A small sound classifier, trained from scratch: activation elu.
Rows from block 2 of a small sound classifier, named by matrix and row number. Each number is 128 + 32 x the weight over its row's rms, rounded and kept within 0 to 255. All counts start at 0. Numbers have three digits each.
After each channel's rows are labels from the 100 clips, of 14976, where the channel reaches its highest value: "strongest on" is what is common among them. Only what is clearly more common there than usual is listed. The data: read English sentences (LibriTTS-R). In brackets: how many of the 100.
# conv: width-5 conv, dilation 2 (model.blocks.2.conv.weight, 128x128x5, each kernel summed), inputs 0-127

conv.0:148118065176148141128105126111149116096119128076080091128101034113070096153072153123059120111172113121069128117118084196124124114108109060144099136119127136083191115120108137070136117100119098087084124114111117190131093122121137120127124123132128104151132153085115117108138138127107125094128122125129117230148068123123112236129130087111069146090094121131124137072113104112102127120065
strongest on: voice: female (100)

conv.46:211136119154145121140111155132109089197117134179098176070091137121203141111225109113149116129159114125133116118119106153070119118108083225128092099130131116148109104126111125136114108148124119110161126122125152197133093112115161116112115158197138185120131155200150061087102110138126141120129166138168158102172174115116123068124127066129092115129092129143136122142101111103072134209150
strongest on: voice: male (79)

conv.7:141121146184110151115141105141095142118104111151100230117134159129133106185134154096105107120153149115122112101114145153090105126118160099079148078110118188159193130114107171118185121116111128094107107124134154186120092111140166041099122106111115152098174168189122116146086119108120110044105140115100147225116186094139140174140101085103160185092153111107118160055119129146137117150094
strongest on: voice: female (86); the word "to" (60)

conv.127:180132129158108144123136144147101092170131129211106207059104173134188146145218125130167131145147140120181130132134141130073131136112092175129136091113124143166108131126121146154139144138130135101139132135119165123125099105133149102088116138191130183123146169206127072053055120130129128148119189133157163129139211131117141067152104098153097165159153129132130160097122088138109143212132
strongest on: voice: female (86)

conv.18:196119065083124149118151089140134149126124128115073153107125089151159128136121134120114129120123144131096167126141125183152111157174076131106143109156131136082202160128145171127168093059129094064094133146147144148096063142170117090167150163120121085099053119161101010170158148103120100087140099098107124151127094114122150065187153137105100086107094132121131100109140092161147108186153
strongest on: voice: female (95)

conv.23:142133060154103187107127175119181127089140114131098137060152158133126132144069141147071140131157122131151135141141090171134145138132069104120104141121130160157172141112124153154152050126126160105107128135154159152114123121138159148181110156134107154163182048105104161154172103103139106125135110109139155176182110148129127110141174208255094102198184121112113136130162139127130155155126
strongest on: voice: male (84)

conv.86:120137035151162155117108130129130137055128127068080061111141153125094081149096156127017128060127122142122099130130064165137128130114119125134091123154130139113182106102117119137114126085134138095084130128155111209111095165138144142161145127091113099092160120115075150130127145121138114005143060098132087168136131127062120129147147139128162166115104137125121108152109151127103122149068
strongest on: voice: female (80)

conv.19:154107066187116142134094137099127070119097126144081165092094189100140100073135077098185101150166095106110159100096071147052109092135148158108088098185129089129088097149162134135146088157110119120154106095089169126138116173089128130121111141119136134097078114164119137080116111118113127097135041137125117063177146104149092094160171167193087127135156116129132160147144145079086151067142
strongest on: voice: male (94)