A small sound classifier, trained from scratch.
Model: 0.634M parameters, log mel input, arch tdnn, norm batchnorm, activation elu, depths [12], widths [128].
Training: 18300 steps, held-out accuracy 99%.
Data: trained on read English sentences (LibriTTS-R), 15625 training examples.
Rows from block 5 of a small sound classifier, named by matrix and row number. Each number is 500 + 40 x the weight over its row's rms, rounded and kept within 0 to 999. All counts start at 0. Numbers have three digits each.
After each channel's rows are labels from the 100 clips, of 14976, where the channel reaches its highest value: "responds to" is what is common among them. Only what is clearly more common there than usual is listed. The data: read English sentences (LibriTTS-R).
# conv: pointwise conv (model.blocks.5.conv.weight, 128x128x1), inputs 0-63

conv.12:462448471477457468524412562501442571594478535413498457566443480489442493444513517502469469434451418516507524489452487522450499520474481468440491519538522500509525463603506583567561511494534516
responds to: voice: male

conv.82:570550490486555459477561454495535486445437520561530477401476487502437489450528496487449473481566534525543500567569473493553498537465470510541491520456537532515526512385530430432498499531466513
responds to: voice: male

conv.95:532456507515561456489493423511452556481510417435494508491470521484526447585461551450467531484496518461454459526501506523499484473544556505478543461443532575474467441457534524513620554481448472
responds to: voice: female

conv.86:559468507480585437495483443523488558507497479418499478418458528491460473519520499469404504468505525512477480534548504511534491538482490527480474519471535523510522476413516518518606502505455517
responds to: voice: male

conv.122:517496464397520465500465500498494561555480528463538462523457483492437474452514516476430448455481427520513525510506491516487505528481488422492501525471575535502528464541561556545570514526530503
responds to: voice: male

conv.30:494485460505513515491444536468473554516505431436499542429610450494549474527484527474508453609520426578540481471508464481537482481536534446459542496482535444584490517458438473510504528503486477
responds to: voice: female

conv.46:448471523508501554487479441501466436421524461447463550437487535520465497502492427502560553474499473491444452374495533488555512498458445485480397479477482465497464526440461446465475436473486505
responds to: voice: female

conv.24:498514492494504477510464508494497513512466534466508476491465482504412493414539392501467482459507499510469528443527483502512512542401381507490395544528507448502546505506500497506500382515497533
responds to: voice: male

conv.13:476463538479518565479456433515464453444562432430473560451502556521489492522473425483546557487481487490432451404496558492543512485464450478475396473439491496487456518464507477478504434474504489
responds to: voice: female

conv.99:587552499499565455484559450505553460451442519559528448412467492499421481444529490483445468474545558497511497567562479494524495536451466534544485519472521522491525503393528448438506495529469514
responds to: voice: male

conv.21:509487402487490518516488552484468514513409386504483446537476422468514577483477481570527395470504459495514439560511418510493447484467461491479454441506512528496455487543504509511514480483456477
responds to: voice: male

conv.7:515490471391517471498470497501492563549486530468536468521462488492438468449513520471435451460478423522520527520509500517486505527488494425497511525466565539502528468540556552541567519526537501
responds to: voice: male

conv.68:468479544483518548479449440518467456446559446425482565446501555524475485515486421478536561491490488494438472375505559490551523492455440478471391490447502485489473523468505468470497429481510497
responds to: voice: female

conv.43:478457470444471472518429549501459580599485534429510465560447484488441491446508524498466467437473403524516527494477493525471501517480488440459499517510540512511522465608522586564568519500543508
responds to: voice: male

conv.87:484477445498510515493486535455461554522503429464494525485653448488540477527488522477503458649520433595515471455477453495509477489530531455462535495478523472607492484454478508518544523500462483
responds to: voice: female

conv.113:435513531508393562508484510505502425480538508521490530506516531540477499463518467510569531504481458521502491409469554457511546517494485462504467517532475427511507555538484463482358468492560528
responds to: voice: female

conv.41:470475523461464485495441545548534528519587452466476528413553498503555479509458541483470467562469505537595460526531524483512494455544543504492554461500470444535453556509450433464446541461543468
responds to: voice: female

conv.10:485486533445485470499523431560548436427557470539506488546483555486542484534487537481456535506445556455509493554516541522459504482544547574549541497498435575454505489521571476442484537490512493
responds to: voice: female

conv.4:512514489485516468508473496496509528518452536465516464470465483504412488404536398494448466464499509517482516474525478505507509542398381509490406539517519471505539505481506503507519393519493530
responds to: voice: male

conv.45:557555493479548466467559459495533478448452516563531493409484483502437486452527495483460473489580520528556507555573472484565499534466470486540496520434541530517527522392534429443485498533476507
responds to: voice: male

conv.31:499520497493505482507469509495508504511464534475508480479467488505410496417543388503470487461508503508469527446530488500515514546402392509495396549525506442500550511492496489502494386516497536
responds to: voice: male

conv.69:468468537468465472497429541562542532519599457448482526408546504499553479504468537481455465561462516530592481536541532488508496463538539513490552484507464441529479552506451434469448538465542474
responds to: voice: female

conv.96:572557495482554460470564454500538465447446511567529477412476488502431482448526500480453471482567532515543500569569478489548498534465475502546501517438532532508524512389532437435497505531476506
responds to: voice: male

conv.18:435458504517440493523407531502430535537501539408493489553467507500437479475521504497499513459386489497459534474369509512441506519475486515412493521554483479497526480545477557531524502497517523
responds to: voice: male

conv.81:568488500473574438493486445515503566510475503439514470416463514492439472495528483470408485471501516520497482535547495511528492548467477526493463522476547520515527489397524517510596489512462523
responds to: voice: male

conv.98:510454501516547469483512436506456538492519402459485511522488507481531450598434554454482526500510512460468443508500502516495471450549557491481544436443527570474437453460531553518600554464457454
responds to: voice: female

conv.101:480491546469497476488532402545514443445552456531515486550488576488533473557468539473470600507462543463477482528480551509457507473543551546534541490473478590461488463501571518462516538494499477
responds to: voice: female

conv.70:491507399514467519508538540474456465476403428535492419569521428465530570467484487564560431517499449493472444552460425497455448493480473515484478441508493505498462463542490505497460485495453476
responds to: voice: female

conv.42:498491464439494462512432510489459554554460532431525456526443475495420487441519457493439458435483429514492529460494476514489508528430423438467429532504557504499533471572540545533549456516522514
responds to: voice: male

conv.60:435466508514434499518400526500419518527503534403495497545471513505439482465522489498505521462390481499455532453365514501451510521466469505401470522548483468497526486541480546526508486499520524
responds to: voice: male

conv.76:452471486504444488521389540494416526545480530402500479547458488500438491441523477503490491450405461503460526450394491505450507527455448496411449526549498469497530478558493550538517472502515525
responds to: voice: male

conv.92:479514509507409549501524523491530442493561466570478528489543511524546479502481532485557479531495464513525453474486540470518516476551549456529543473504463430508467570564447453480369531481563491
responds to: voice: female

conv.108:467472533462459485497441539555538521514593451466474526414554504503553480506459539483469470564463511531592460533532532487506495456541542513495552464502460446530455556507453433463445539459546469
responds to: voice: female

conv.57:503497416516476535512511548482458502491439400529489464530485432481512587479480458577559405476527440504521445525505433499521457487457449470484438456506514498502463515554488490508470459489451474
responds to: voice: male

conv.124:472490510484434534491489532508526475502579459530472535453559507521552475517464542478533480553485478524564439495498533469521508461551551468507551449489464440522444577527437448474416541467553477
responds to: voice: female

conv.65:480476509449491490487461531530522523513571427476475531450546495505549475529436547479479472554487499518576424523524520483519484442546550486490560406481486465521410534505468461472469547444535453
responds to: voice: female

conv.61:509506468393507474498469504495487545554485531467552467528465487498436473459512519477446454463479416516509530483495499508486510526488498403488508522464579529496526464554568555538553517530540499
responds to: voice: male

conv.120:501510470494499499533491528502496487514478465506502478507491479493536686493512487629500468492496509504497472503503475502483499517493493503498492499534499481499502487538505489496481491502490516
responds to: voice: male

conv.83:511501471391509476498470502497488552550486531469548472527466492498437470457512521474446454463474417519511529493497504511483510526491499410491512522463575533499526465554566554540555519529545498
responds to: voice: male

conv.97:478447540478517563473461431525467470443573434422466567448494556515499489529466431474544557481483491488445442423506561497543502479468450487470395466433491498485446523461497480478510438468507484
responds to: voice: female

conv.11:472476521463481475494434543547528541520582452448480538401559491500553479508466537482456465570480503548597475522539516480523494459539540501485552480503485442545471554498451435471452537466535471
responds to: voice: female

conv.75:551547497513537461500532470498555470463439534539514448422471481505406483421538439492450461475531557502488506530544471495515503539410418537525438530510505484496533515410499454459500448524473528
responds to: voice: male

conv.44:498509476495498500532493522504498488513482475505503484505496485495532696498516491623499475497497511508499482500502480501486504521497500501499499504533499482502508490533507493498482496504494521
responds to: voice: male

conv.93:487492595461480466494483438608561460453606463512508484496498596492524481520475532481458545524453564466522490559520596502474509477527539572538541498492465514471496507512530454455469532491534480
responds to: voice: female

conv.19:470484501464453509489478541521529493512575447515471523455561493508552475520452548479504468561483490527586434513507519473510492452551552483502557423486469453528430555519452453474439547457544464
responds to: voice: female

conv.119:471470540473516555480450439516463447447560438430477557456500556522478488515478420482536561488477487491430459390494559493539517489458444478475392480442489494487463514468513474472500430476508492
responds to: voice: female

conv.73:436471508514433502517401523497415510519503531405495501539473515507438484456523477498508525464397478501452531439372515497457512522459455501400454524546482459498526489538480537522497474500520524
responds to: voice: male

conv.9:467506521486477531502462482497488462478516489474493534479496521521427494451533385504518531484490485506444502394498527493531530536424413484489387532503488431497528525499492471482458392503516528
responds to: voice: male

conv.39:474469516482486505485496487529518486494579419503477510491563517493540468547436552471508499571490513508552425539502524493504479440545556506509559400465483505516416507481501497491485553460506451
responds to: voice: female

conv.55:469484516476437527490483531521528476500588450521469535456560512518554477520459543480524484557477485521567436502500536475511506457550550479506552440486461447521438567523448450469423543462554472
responds to: voice: female

conv.3:583549494495562451488552452502552479456437525551530448407465490499422484441531479486438464471543555504509499560563476497527497540446454533540470524480529520496528503394530448443509483530467518
responds to: voice: male

conv.117:587540486484564450481549452499536504456433518541532461405468490498432485451528492483431464473540547520526493580558475500535494540461468532536485520464538537508526496383534447439523496530461514
responds to: voice: male

conv.14:470506514488495521500462473494481467475507494462494527485490513518430490452532387500510527480490489503426506380498518494527526532421398490483377530500495447496528513493501478488486385504502527
responds to: voice: male

conv.37:558555492477548467467558460495532480450452516560533494411484483503437485452527495482459471489579518529557507557573473486564499534467470484540496520432542531518527522395535430443486498533478506
responds to: voice: male

conv.53:482502506518498504488588430489446428475507438553506487578516537490529469587476536466517581512511498464462476483441512511470510489545547503512531498460492592472494454488553583503541534499462486
responds to: voice: female

conv.88:479459469442472470516429546501460579597483533429511465560445482488441491448508522498462466435474403524518527492478491524472501517478486439459495518508543513511523465607524584564569517501541507
responds to: voice: male

conv.118:496475514584506491506514482517523466453466537505417463473473503492441494497524511512522521473502576492501490539494473490500480514476500582504520506565419477519512514419420471488497516469442530
responds to: voice: male

conv.22:468478544487517549480449439518469459444559446424482567443500555525475485515487422478539560490492488494440471376507560491553524493455440479470391490450502483489473526469500466469496430481511498
responds to: voice: female

conv.48:508478424472499458512494541512493528513424387483474430558473448466506577480475477564468427468496509507505445596511433513473446483457453555482454444507496542507458469548499520510544476481460469
responds to: voice: male

conv.23:512524491490516466507480506497517518516455542479515463467470481504405489409541394497452465469509516513489520477535478503510510546398385517498409543522516461503544509474503494503510391521491535
responds to: voice: male

conv.78:480483535448487474495530419553537435432556461537503489551490560487543483542477540482461551510450553458499486548508543520460506475546550566545542489487442585459493482516572488449493539486509485
responds to: voice: female

conv.115:583539489488563444485544452502541507461436525534530453404466489497427484447531484484425464471534553514515497571557474501528495542453460540532476523476537530503529495385532452444528487530459518
responds to: voice: male

conv.91:500501475458493466511448500490468540529464540443525461508454477499411486427524414493444466447495456516490533444507477512503510530404385456477405537509540488501538487548527520509525412518515519
responds to: voice: male

conv.29:504486425483492465511510553505483521512431395500481434563479448470505586477474469571483425472511496507517449582511435509485449482452448541485446447507500532507460480552494517507524468485454466
responds to: voice: male

conv.79:439486519504466542500462460495482442431510496464476529473499522519434481468527399496550537488482487500451495391485524488527524524433418493482387519504470448500514523482475450465463407490497527
responds to: voice: male

conv.2:479513518497487516504466498501518481500509529479508520471498514516436498425544396500508511490506496523481533419512518487526526544425388485497388552514507434512548532499494487507470374521514536
responds to: voice: male

conv.63:527520486480528460505479499498519533522450543472522457460470483501406486412538402491441456469505518516494514496537476505509506547398390517497411540511526478505541505466514502506529403522491532
responds to: voice: male

conv.74:488461450528518544488497503463436525521498410466468526491559453492550470572456547473556468560532440498503455473480461496533465458554555449447553419459527485514443489448462549529554548469460462
responds to: voice: female