A small sound classifier, trained from scratch.
Training: adamw at rate 0.0047, 18300 steps, batches of 128, held-out accuracy 99%.
Rows from block 9 of a small sound classifier, named by matrix and row number. Each number is 500 + 25 x the weight over its row's rms, rounded and kept within 0 to 999. All counts start at 0. Numbers have three digits each.
After each channel's rows are labels from the 100 clips, of 14976, where the channel reaches its highest value: "strongest on" is what is common among them. Only what is clearly more common there than usual is listed. The data: read English sentences (LibriTTS-R).
# conv: pointwise conv (model.blocks.9.conv.weight, 128x128x1), inputs 0-127

conv.19:501508508555522509445489534504548516495517466505517558490498511510499488471501518496499482505487508508485490487554472468485495500499457446498450495573498518518509547499482509508465505457512481600504504518513572447482510498500524477482491499509484494506445507513487498514503505485514487516490511497517520522498502473504497509519492489490485511544505568492507507527481503494507503512516
strongest on: voice: male

conv.88:485461492480488466513478504486487486493507511477454496482449466506501516530513444475506523511484492480505519471483531509507451493514504511504510475493516444431467488442521511510534481511511524484497509433462483510501473496510499506522490515510507516467524474510505492510493508518475507507517507512508507503482508528513515491512482517482519460450510493447464475484523450491473473465408
strongest on: voice: male

conv.3:484464490480487470513478503486487484493509512476456498481451469507501521539516449475508529514484490481501528473482537510511455495520503510506511474495521448437470487445527514513542481512514531485495517439466485509501475492514500506529489520513510522470525472513505491513490512523475508509523509516510507502482514535518520490518481522481525463461514495452467476487528450494475475468414
strongest on: voice: male

conv.93:484464493481490469513478503485485486491506510477454498482449468506501518535514447476506527511485493480505523472484535507507452493517503511504509475494518447435469486442524511510538480510511528483496512437464482510500474496512500504526489518510509518470525473510507491510494510520474506507520508514508505502482509532515517492515483520483522463455512495449467476483526448493474475466405
strongest on: voice: male

conv.102:483475486482491478507475504486490487492511510477468511484458478515500537558524467478508546518487484483490532475483533509518464499535499505505506477512539465461479488455546518518545480509518547493494525461476491505495479485524509510548489537517511539479516474517499489517484522542479511511542514526513507503483520541534534486536485541485544475486526512463477479495547457497480481476447
strongest on: voice: male

conv.7:511518492515503510489496538506516498511511482517504583469501510548504521515535511517502516508471493508487479505510507467487507463534465488501476516584533508516516513503518508510508500458508515516494479516510520487495504490542551481517482535509488530514493518507485508507491550521520468511525524533510517540509478511543532495573469523470520518534550584507517505526517500491521514507507
strongest on: voice: male

conv.89:485461478476470469516482506492501476509511524477463499474460468510501521538518450477514527517477475487501542481469532516526466505523506512512522471493525449436470500459526517516540485518516531488494529438466497510506477478517502529526489524515511525466532476516508497516476515523482516511525510518512509505483526530522523483521475523475527463465518494462463478501526463492480472471441
strongest on: voice: male

conv.44:501483463489402487454501483505544429549471534500486506498497486483504483475494481511483484482498460502493502504465487527547500497477514446489530500491482481479491538495477481479469496521481480495464498479487536449527492457484485587487502484479505483485449498479512511477458489480506519473481495498476471484496500476482486480486498484498477487516490493502485492554483492500511490488489
strongest on: voice: female

conv.100:490487488489495487505480516491493489492515503485481526483471487530500536543534482484507534519486486489484536481490521500522476503559487503504496484532563480479487490471538519520529488497520538498493531479486496503494487485541526513537487560519506562488513483519492493519485538541486509515557517536516511516490527526557554490559484543483546486493544531473487487500534473497485489485471
strongest on: voice: male

conv.32:483468489479489473512477503486487485492510512475459502483454472510501526547519455476509537517486488481498532474482541510513459497526502510506511475500527454444473486448535517516547480512516539487494521446469486509500476490517503507536490526515512527473524472516504490515489516529476510510529511519512507502482517542524524490525483528483532467471518500457471477490535451496476477470425
strongest on: voice: male

conv.107:520515488525464511445502531521555459550513487526504542467501510532509507502526506540500505508473491520518497510503500457506508472519455444500473533535519504507521549503504511510493506436513505508457491507510551443508509488526533510506487520510503516515458524513521527513489532506533455513510522521515516533515487498525519500539469509470506518548531536507517509551504501496540520508505
strongest on: voice: male

conv.118:484474481480488477505476508487492484493515515478469513480460477517499535549526466477510540521484478484481536476480527512523466500538499503507509475515541465459478489458540522521538482512522542498494530459475494502497480477526511514541487539520510541477515476521492490521477524538481515515543515527517510506484526533536537484539481539481541474486528514463475480499540461496479480476452
strongest on: voice: male

conv.5:484460486479481467513479505488492481499510515476455497480454466507501519534516444475510526516483486482502530475479533512514458497518506511508515473493520444431468492449524516515536482514516527487494518432463489510503474489513500512525490519515510519466526473515505493515486511521477511511521509515511509503482516530516518488516480520480523460459513493454463475492525455493475472466422
strongest on: voice: male

conv.66:484466490479489471511477503486486485492509512476457500482450470508501522542517451475508532515485490480500527472482536510511455495521503509505511475497523450439471486443529515514543480512514533486495517441467485508500475492515501506531489522513510523471522472514504490513490513525475509509525510517510506502482513536520521490520483524483527465466515497452468476487532447495475476469415
strongest on: voice: male

conv.103:468476517511446491485507475497530443526463479463493495466504489480521478482487490460491483474466522493571563500506491471526497512482463484496469456486484493485480539499479476472483493461478486496447541484489522485497495532483481512484488484472531485483494467475565496473526486478469484464482493488473459476483533483484484517487468480465481478457487486500480492480481499516463482492495
strongest on: voice: female

conv.85:509513492505501506494496533504505496507506479513500557475497506557505524521539505513499520506477493504488483502502511467485502466545469494498476512558542503509511504499522505507514498461505519501490479509506507493494501490555557479521486544506491537510499513504488507504491569525513468507529519538506511537507478515558540495604475526476524512519569558502512503518520496491514510503500
strongest on: voice: male

conv.16:484458487479481465512479505488492483499509515476455496480452464506501517529514442474509522514482486482503523473479528512512455495515506509507514472492516442427466493447520514513532482514514523487496513430461489508503473490511499511522490515513507516464523474513504494513487509518476510510518508513510509504482511526513515487513480517480519458453510492451461475490522454491474471465418
strongest on: voice: male

conv.70:511516493511501509492497534506511497511503481516503571473501509554505523519537509517496518503474494507490476506506509465484507464539466492497476515574537507514515509503521502504512499457503517508492472514509513491495503492549556480520484539503490533513496517502489509501492559524518466504527519535504509538508472513549536495585473525474522516528559575507515505521519500491519513506505
strongest on: voice: male

conv.11:483475481482489478505474507486492486492514512477470514481459477517500537551526468477509541520484479483483533474482527511521465498538499503506506476515542466461479489456542521520538481510521543498494527462476494502495480478526511513544487540519510542478513475520493489519478525541481513514544516528516509505483522533537537483539482541482543475488529515463477480498543459496480480477454
strongest on: voice: male

conv.15:509534522506533529502519477510478528491463466513530493485528530499499492501487540512472494446486529514532480519514495463474526465502470501476463518490499542548524480530498443450505516464443498471512470548530471498494522538502499462493493498450497499531507516446514506444531501495509465463497480491460474486516466500500497515496484493486499530504499491527533522473494528497508525527535
strongest on: voice: female

conv.97:516535507507513532488525484520493513505461498522536480488532532490494481489474539518475482439489506524507490526507483501498532476491499486477495521478487539544529494535487437443493525502438486477517488545533487484502528505489490497480495486444492485532492526442499513443506486484523498460484462475457474488522488489487485508480486480488487534521484479532533529507483534492519528532540
strongest on: voice: female

conv.71:506508483499498500495487531499503493503520476509494552477490500553504525517540498506500518520480483499478473494497509476484495464540479494499474505551539496501506500491520520522511493472520516502486473502499504493487495477552552481520487542521485535505498508519474502519479567524508474521527539544520523535502473513555538488604476526478521507515570551494507497518519490487508505497494
strongest on: voice: male

conv.94:498505507555521507449483536502548516491522469502516556500493508508497489470500516488495481509496506507476489481555471476492489509497465449494456489572496516516505545495482513513464504467516480607507509516511575451479508494498522487482493497513480493502446504517476495518501502486512495520489512495522524523494508473502496507515501489498485508546502567487503505534481500492503498511515
strongest on: voice: male

conv.65:507518497542515514457489543505544516493527482513518568486500515520495499483511522505503492513484496511472488492539482480488500489508468457502469506584507520524517538503493516517477506471519491599515505525517569457484511484509531482492486508517479504513459515520473498521490513496521495525500518506526530533504500484513506500528486499485496520556513579498515509535492504489515510515519
strongest on: voice: male

conv.35:467473504507434488482504472495536432526462486462489497466501486477520478480487486461490482475467507491554561498501489473527495508480463480496474456487483489481478544496478477473480490463479484504445537480486530482501492514481479520483487483473529483480487467476558496474510485478470486464481494488473456473480528480482483508487469480466480475463486487498477489488481495516465480489491
strongest on: voice: female

conv.53:514523488528514514463485547505530526485536489522519555495497516516488499481509522508501491520494485512451470488526482488496498493502478462500477511576501519526520522501492523525477507480526489587525503527518554463483511470503525493491493502525464499515463523527442498529479504496529502534497520502534538534507501484506501493519495499495494525561505571495519511549491504481521512516519
strongest on: voice: male

conv.52:485462492480489467514478504486485486492506510477453497482449466506501516531513444475506523511484492480506519471484532508506452492515504512504510475493516444431467487443521510510534481510510524483497509433462482510500473496510499505522490515509507516467525474510505492509493509518474506507517507512507506502482507528513515491513482517482519460449510493447464475483523451492473473465408
strongest on: voice: male

conv.8:511520494526502513481498541507528500514512488518509598472505514543503516509530516518505511507473495510489487506519501473492510468529468481506479517590528513521519525507512507509502502464508510539497490521514536480494507490535550484512482530508491525517485519508487507508492542515523478512520523527512519540509486505537527497561472517472515521545542589510519508528511504492523516511514
strongest on: voice: male

conv.115:497495492531450500433499526512568435552515467502498530464500498517517500489517498510507496510472492510527497503506491462495502466505468429508453500526505497496503574500495513511481499449516495521420488495500559427495501491512519484498485507512511504497444503515528516515491517498512456514500521514517516523498483488510507501522463501467496500525516526502497499523496498503513500500503
strongest on: voice: male

conv.123:486451476491471463497483519491513475509523525480460508481469462512500515515519440477520516526485468486473526482483515522525472506519513496518523470508520440427465510466513527526510484523527517516494527426460515496505474463515508526516494520525503518458501479527487495528468514514488522522517513516523519513482527511520519483523482516482515456484516508469454475519515470494483466466455
strongest on: voice: male

conv.105:519510447456485500531503499504490507507477565523494469503502500494479515526508495534499517486500439504425494512447519545532511511506538526500559532463509492500510479505519482485530502554480518494541498501499490524533497426498483556517496508483496512506531520479452508478433492517520530479517489510477484500512502521500510465486502516502519509525495464512508501539519499483529509498498
strongest on: voice: female

conv.55:495501510558524505446486533501550514496517459498514555494495506508501487469500514488498481505490511505486491482558470468488490508497456447497444486569496515513502549496481509508463503458512480602499506513509573448478507502498522482481491497509484493500445500513487495514506503484508488515488511495518519521493506472502495510516496488493484505537503565488500503525480500495500496509513
strongest on: voice: male

conv.60:483467492480491471512477502485485486490507510475456500483450471508502522543516452476507533513485492480503527473484540507509454494521501510504508475497523452442472485442530513512547479509512534484494516443467483509499475495515501504532489522511511523473524472512508490511493513525474506507524509516509505501482512540519521492520483524483527466464515497452470476484533447496474477469413
strongest on: voice: male

conv.106:510516493513501509491498534506513498512503482516504576472501509552505522519536510517497518503473495507491479506508509464485507464538464491498477516578536507514515511503520502504511500456502517511493476514509516490496503492547555480519484538503491533513495517501490509501493557523519466504527519534503509538508475513549535496581472524472522516530557579507515505522518500492520513506506
strongest on: voice: male

conv.83:485480486485492482506477504487491488493509508480472513484463481516501541564526473481506551516486485485490532478485532506519469499539496505504503481515542471468483489461553516516546481506516552493494525469480492504494482486526511510555487540515512543483515477515499490514485525549482509509548514528511505504484520541537537487539485547484551480490528514467482482497554462498483485479456
strongest on: voice: male

conv.25:485480486484492482507478507488491487492511509480473515483465482519500539561527473481508549518486485485487535479485532507521471501541495506505504480517544472468483488463551518517545483506518552494494529468480493505495482485528513512551488542516511544483517478517497490517484526546482511511548514528513507506486524541539539487541484545484550480490530517469482483498550464498483485480457
strongest on: voice: male

conv.4:524516481519461511450502528523556458555511495529503539463501509532509509505527505544499507508470485522511499512496503466515509472521462448500483536531521503506523547503507510509497506449512508505461493506510552446513508481527531520509482522509504518515463527512517531512481532509537463511513522524514514531517489501526521495539464511465509519552532532508518509559507500495544521508504
strongest on: voice: male

conv.127:493494488491496492505485508493493490495505501491485521482479492527500542554535488492504542511485488492488532488491524499521484500557488503502495492524564487487494491479548511511534488497511549493494526487491495503494490487539520511547485561510509568494513489510495495509487535552491505506577513539507503510493520530552558489550483554483562493500540524482494490502542479496493495490478
strongest on: voice: male